python train.py --model="image autoencoder" --dataset="photos with spoken descriptions (Open Images, Localized Narratives)" --train_examples=203450 --image_size=32 --crop_scale_min=1 --horizontal_flip=true --rotation_deg=5 --bottleneck="plain" --downsampling_factor=8 --encoder_arch="vit" --encoder_norm="layernorm" --encoder_norm_position="pre" --encoder_activation="star_relu" --encoder_mlp_ratio=2 --encoder_head_dim=64 --encoder_fused_qkv=false --encoder_bias="all" --encoder_qk_norm=false --encoder_parallel_block=true --encoder_inner_norm=false --encoder_drop_path=0.1 --encoder_patch_size=[8, 8] --encoder_conv_stem=false --encoder_layers=14 --encoder_width=192 --encoder_positions="learned" --loss="l1" --latent_channels=4 --decoder_norm="groupnorm" --decoder_activation="leaky_relu" --decoder_weight_standardization=false --decoder_channel_attention="se" --decoder_widths=[64, 128, 128, 128] --decoder_blocks_per_level=1 --decoder_block="basic" --decoder_dropout=0.1 --decoder_attention=false --decoder_upsampling="nearest_conv" --init="small_normal" --residual_init="none" --optimizer="muon" --muon_scale="match_rms_adamw" --learning_rate=0.0019 --momentum=0.95 --nesterov=true --orthogonalizer="newton_schulz_5" --adamw_lr_other_params=0.0012 --max_steps=9900 --batch_size=256 --epochs=12.5 --lr_schedule="cosine" --final_lr_fraction=0 --warmup_steps=490 --weight_decay=0.2 --adamw_weight_decay_other_params=0.01
Rows from block 2 of the decoder of a small image autoencoder, named by matrix and row number. Rows with one number belong to one channel. Each number is 128 + 24 x the weight over its row's rms, rounded and kept within 0 to 255. All counts start at 0. Numbers have three digits each. After the name is the row's rms in percent of the matrix's.
After each channel's rows are labels from the 100 images, of 14848, where the channel reaches its highest value: "responds to" is what is common among them. Only what is clearly more common there than usual is listed. The data: photos with spoken descriptions (Open Images, Localized Narratives). In brackets: how many of the 100, against the usual share in percent.
# convs0: first 3x3 conv (decoder.decb.0.0.convs.0.weight, 128x128x3x3, each kernel summed), inputs 64-127
# convs1: second 3x3 conv (decoder.decb.0.0.convs.1.weight, 128x128x3x3, transposed, each kernel summed), outputs 64-127

convs0.89 087:123153156167141077079117120128135102123106110128083110137116167098148099136121095123121141138171100161115138114115132141139120113122127128147149119133122098098128136114144128103114113131152087
convs1.89 123:100157112149127120146195093152121140160158102116124161121124120166140139112104146125107139104115114140156157130136112122073110144140121115108131134140138142166136111112140101111094156127100151
responds to: text has "blue" (27 vs 4.7)

convs0.12 117:124142140140136113157107142149129076151118143072157119149128122146141136118151127149133125115085148091136112102114115151098104099038123123170130117105139128129139135147113102090113107160062137
convs1.12 086:122126107155129125136195113116134175118132133130076179113109112129074073147096135132117124116173091143140165155130119108095136135137107160080146107143133156141130098079124130138147154135123081
responds to: text has "sky" (66 vs 24.5); text has "water" (34 vs 7.9); text has "buildings" (27 vs 11)

convs0.126 079:128097093133112147115124104130126120146118117143157100121101113102146064133120094134061123130110106153132142128112115151103130157125140143147165086088145200137131090127137125090116147126152068
convs1.126 094:125140123132125126142133164153118137117132112097117153071163161128096169156133145126171097148146161119078110102147122107128148104135100147061099146105207114101134166127129172129123088093133139
responds to: text has "sky" (51 vs 24.5)

convs0.122 095:150089099099126090092112124132157118141112130066140119130128079106134143160164085139113143093146114131127118126115137158139109125124133138122128096106128153145142107116156136133129106113025149
convs1.122 092:107120109155152121135176140167116153120102119105079151110115123092112073122168124109113161116140138152127144098122136116111122143145138156150117179114134117127136143149103143123173120132147098
responds to: text has "sky" (62 vs 24.5)

convs0.91 119:140118141122110088118117110129140120140119112137134114117159130114153157108158120136075124137077139128165144107126124114127136107127167141152179138152142101096148106128106126114152107094136130
convs1.91 072:113156135141154138100105120133140114121118124128140111151105120083125124152109151113171104118137102158112120137116132138064119160132089117099104116113136133139128126098178112088118150148147152
responds to: text has "sky" (49 vs 24.5)

convs0.93 110:129143104127085116136108137161135098117105136070142126146130135130114134128130131128097156132147137113098135122106113134147110123021153133146139132100161161138170118138126126102089105137018148
convs1.93 101:133126120148165160160183107156137134147097112131121146128106135098164148074167092116120128130156098114114153124113169115059117093168101110135086130130126118108118111118124128143107117121145115
responds to: text has "sky" (49 vs 24.5)

convs0.33 120:127136109122137116149124123083191110122135122095144148123113139136144145146140173097085124131153145107078129107116097147098125169084145124130132126104114120136165153141110151119133040146055123
convs1.33 088:140157172098114121132134175175117147120118116145113107119145132101119114119136085146151151120115091145147086203159156086099160125123083108131162095101151127135094132151153110144104136163144170
responds to: text has "sky" (51 vs 24.5)

convs0.84 101:129125130115116184124105103120097105124137194141130124118123108150150149114132117145146120138111111112141126086133149083162133090156091102110131114127191164167137133158155123143136125128085110
convs1.84 082:162141126118130096105093154144176134096114111109163127108093112107107110143099106095132134097118100141119152138151121168138157084127092138091096132114162109130124132144135139119088106122136121
responds to: text has "sky" (52 vs 24.5)

convs0.3 114:135131090101113154156143119133137109142128162143138137079128120167104102110153141129139124124124130137152168122127152136102119116168125110157130154108139181070181168137115112136132142148140158
convs1.3 097:150142165142150120141106100146123163106127131111108102122157108072143155114168113167094088128133104150111082129133122121133138156127087127121139088150120105135115135112144116145168146180101113
responds to: text has "sky" (54 vs 24.5)