config.yaml
dataset: "photos with spoken descriptions (Open Images, Localized Narratives)"
encoder_arch: "vit"
encoder_norm_position: "pre"
encoder_head_dim: 64
encoder_qk_norm: false
decoder_widths: [64, 128, 128, 128]
optimizer: "muon"
momentum: 0.95
nesterov: true
Rows from block 7 of the encoder of a small image autoencoder, named by matrix and row number. Rows with one number belong to one neuron. Each number is 500 + 25 x the weight over its row's rms, rounded and kept within 0 to 999. All counts start at 0. Numbers have three digits each.
After each neuron's rows are labels from the 100 images, of 14848, where the neuron reaches its highest value: "responds to" is what is common among them; "patch colour" is the nearest of a few named colours to the mean colour under the peak. Only what is clearly more common there than usual is listed. The data: photos with spoken descriptions (Open Images, Localized Narratives).
# fc1: MLP up (encoder.blocks.7.mlp.fc1.weight, 384x192), inputs 96-191
# fc2: MLP down (encoder.blocks.7.mlp.fc2.weight, 192x384, transposed), outputs 96-191

fc1.45:490524505535516505548473520496540497488499508531494497505542483502516546542514471477534494508492450495465520517489514500499536504486504472454506511499507536537515473488503550469511474478428426499473477514515521486520550508480529513507447503491509467511506487532487498488461441461499532489
fc2.45:501545520528499499499505499494482512468555474430455483485510471513482492496497508490510499515511529515485487474504487506497491499527539496525505501499508502498511550495530502488531541511473489478473508536452485501567486476557464485502517511492481481469463506522512513460529475469523520518
responds to: text has "color"
patch colour: red

fc1.16:492478494486531467502446525485503511497511499541472491496526524500474468524491525504477499490537545512481511511458511485535477498448508512476511492553509497495460515494497533515475468514524527500471497519465485485482495505471493467512458526561482523469526534506492502538524543486512434481
fc2.16:510503520538523522488514461484501523492507486525485455462473468500485509473559515511476455522472507537511507522494521474477526521506521510507472559514499491451501440467488506510558500495483478512476512526498558525522511488520513482490524505461485522459533509486477524510472497489509460535
responds to: text has "sky"
patch colour: white

fc1.189:475509493497546506514489490503516529435466492478479481548481517522506478514509519503510467503499531543518498513466473518494499491527496501476500438465523488491531539529543489501544476513473493472452479514496512514459513468537452518497465521484529504556541486519553495482541501489484543537
fc2.189:474513457442524431484482471488474507524444470483477479543517511471530513462491541519490516523512494517548491492445480472489508509488461471522541487483487499510527476518499465532543525516503492480483507487508485472540493504516513507506494534486539469517537487491542498516527485502496480529
responds to: text has "sky"
patch colour: white; pink

fc1.303:545477466507483473469516475506528521507508552521505460505506506469476500548553481520511492497478490515491498511535531494522508505534547513439496494518504517507491488484514478472499517473519484503504524506511526497495468524527493458448522482500506516469499542506492518527497453457467485509
fc2.303:488486502480514512512491510491529449467474510510517510498541449498533471490456476502498491469478488509486482489491484524469517539449512447492486502468487499498499514511449494489517505539483454573446482518521532507494506476472481515530516527470518509481503455493491508494496505535506511486
responds to: text has "grass"
patch colour: grey

fc1.152:504508510540438521482480521492480521548504507496517495491491544526487523545479472511484483506524534523487476496465508526478495501453525475480481517454521487487524520530496506478521451450515484498448466512545527533483515488536504468493504469475466481494472486511502521549527464549494494497
fc2.152:468526484517527473510487480519499488464519501495484495514547444496523531548489539574484499476471518506503507528469484470488476516494526495488469488496472490472507509453490503497490488512525528506495524494550509486540522547450518503505519490532528531457506464475490474513489504492475525507
responds to: text has "sky"
patch colour: grey

fc1.151:568513513532492488531470540483534512485505539564477533525491524500504512545471516483504502509513447467445483521492488521507498522508521462463514466483492563489502497513480479498545518500511458527487487523525495516481445473504542528514497499496506452531508492459485492490484523473520548538
fc2.151:497521540496500533529554479483465517506495489488472502502506498534479464498512535491527497544535429557505509499500490507488453519505482504488470521537501469500572476457523494497505484483520470541506475455488504495568501478488503490539506519440548496494501505518497443538503489475487480511
responds to: text has "color"; text has "pink"
patch colour: pink

fc1.63:506500475468459473476489484541450510503521473522537514509484489475474503489513459538492501501509497476514469465515518506495449474514531518493519513536538485500438476477509494508479515461469538473518524492535518516506543471457485470496519479453501529471510498477531465505520467523517445472
fc2.63:492519519517489509496520523533553430464525468495518508507534461487475505516497520464542522521515486491469511542484505491490524544539473462459479499496527500543536525481509470518511465538527476500447527548475491528492521498491504524498521489498508472519537465495485491498474499476513527461
responds to: text has "grass"
patch colour: green

fc1.232:465468492547512500485458496549449505489512546535497519545491470491493470520497525521504493482490535448496500533493506483536511505509520517481510514517488479528545491479504500489521514494508518520502499532514516501520560517556522526437470543553511495497506491521476517488489531469533496495
fc2.232:495493467513526491519509524488523481515502503480464509525525472506521445523470472460490460490527531495479485524507481482497478520530504492486509478469497549479521538497489494505495503487492496526473494498480486461461520454551486477481473509476476557488532519509523477471558457523480502604
responds to: text has "black"
patch colour: grey

fc1.178:518515539488520512505443452456530517511521520546460517474493459487504491520485509511483528534498467518492509492520520511495518533519495504511468478457487478525487531522489474494473441551541474481526504495527526492450453505496477514489526560485503439512449497535510485472516511470506512505
fc2.178:490451542498502512488487512482479507485519515473492519488505502493489489539509498539454533501512492437501529488549526504472525484487529449502509494433491474513480521527463543482494513502539465519501565503504480553498473484521499458505516452492560513494499480478510507509518446498461469494
responds to: text has "sky"
patch colour: white

fc1.285:540457510508502586478483473507483490499515503531524496532440456463473541487481468483514510511483489511488501486482483478526471495469537520486551528533541520535508533482512472529476511474521515536503504482503493472495466502517453504455495489517523534530513497506463502528517502500495507499
fc2.285:495515541486498492508479510464512474495473488530545475433519442517480482488518497503497528502513478478468467489484503491522507472500522490495488549484513495470521496502501488511519518526560497476448533493480508481531529558489515464509546548490528450499533458497554506512529496508478529527
responds to: text has "grass"
patch colour: grey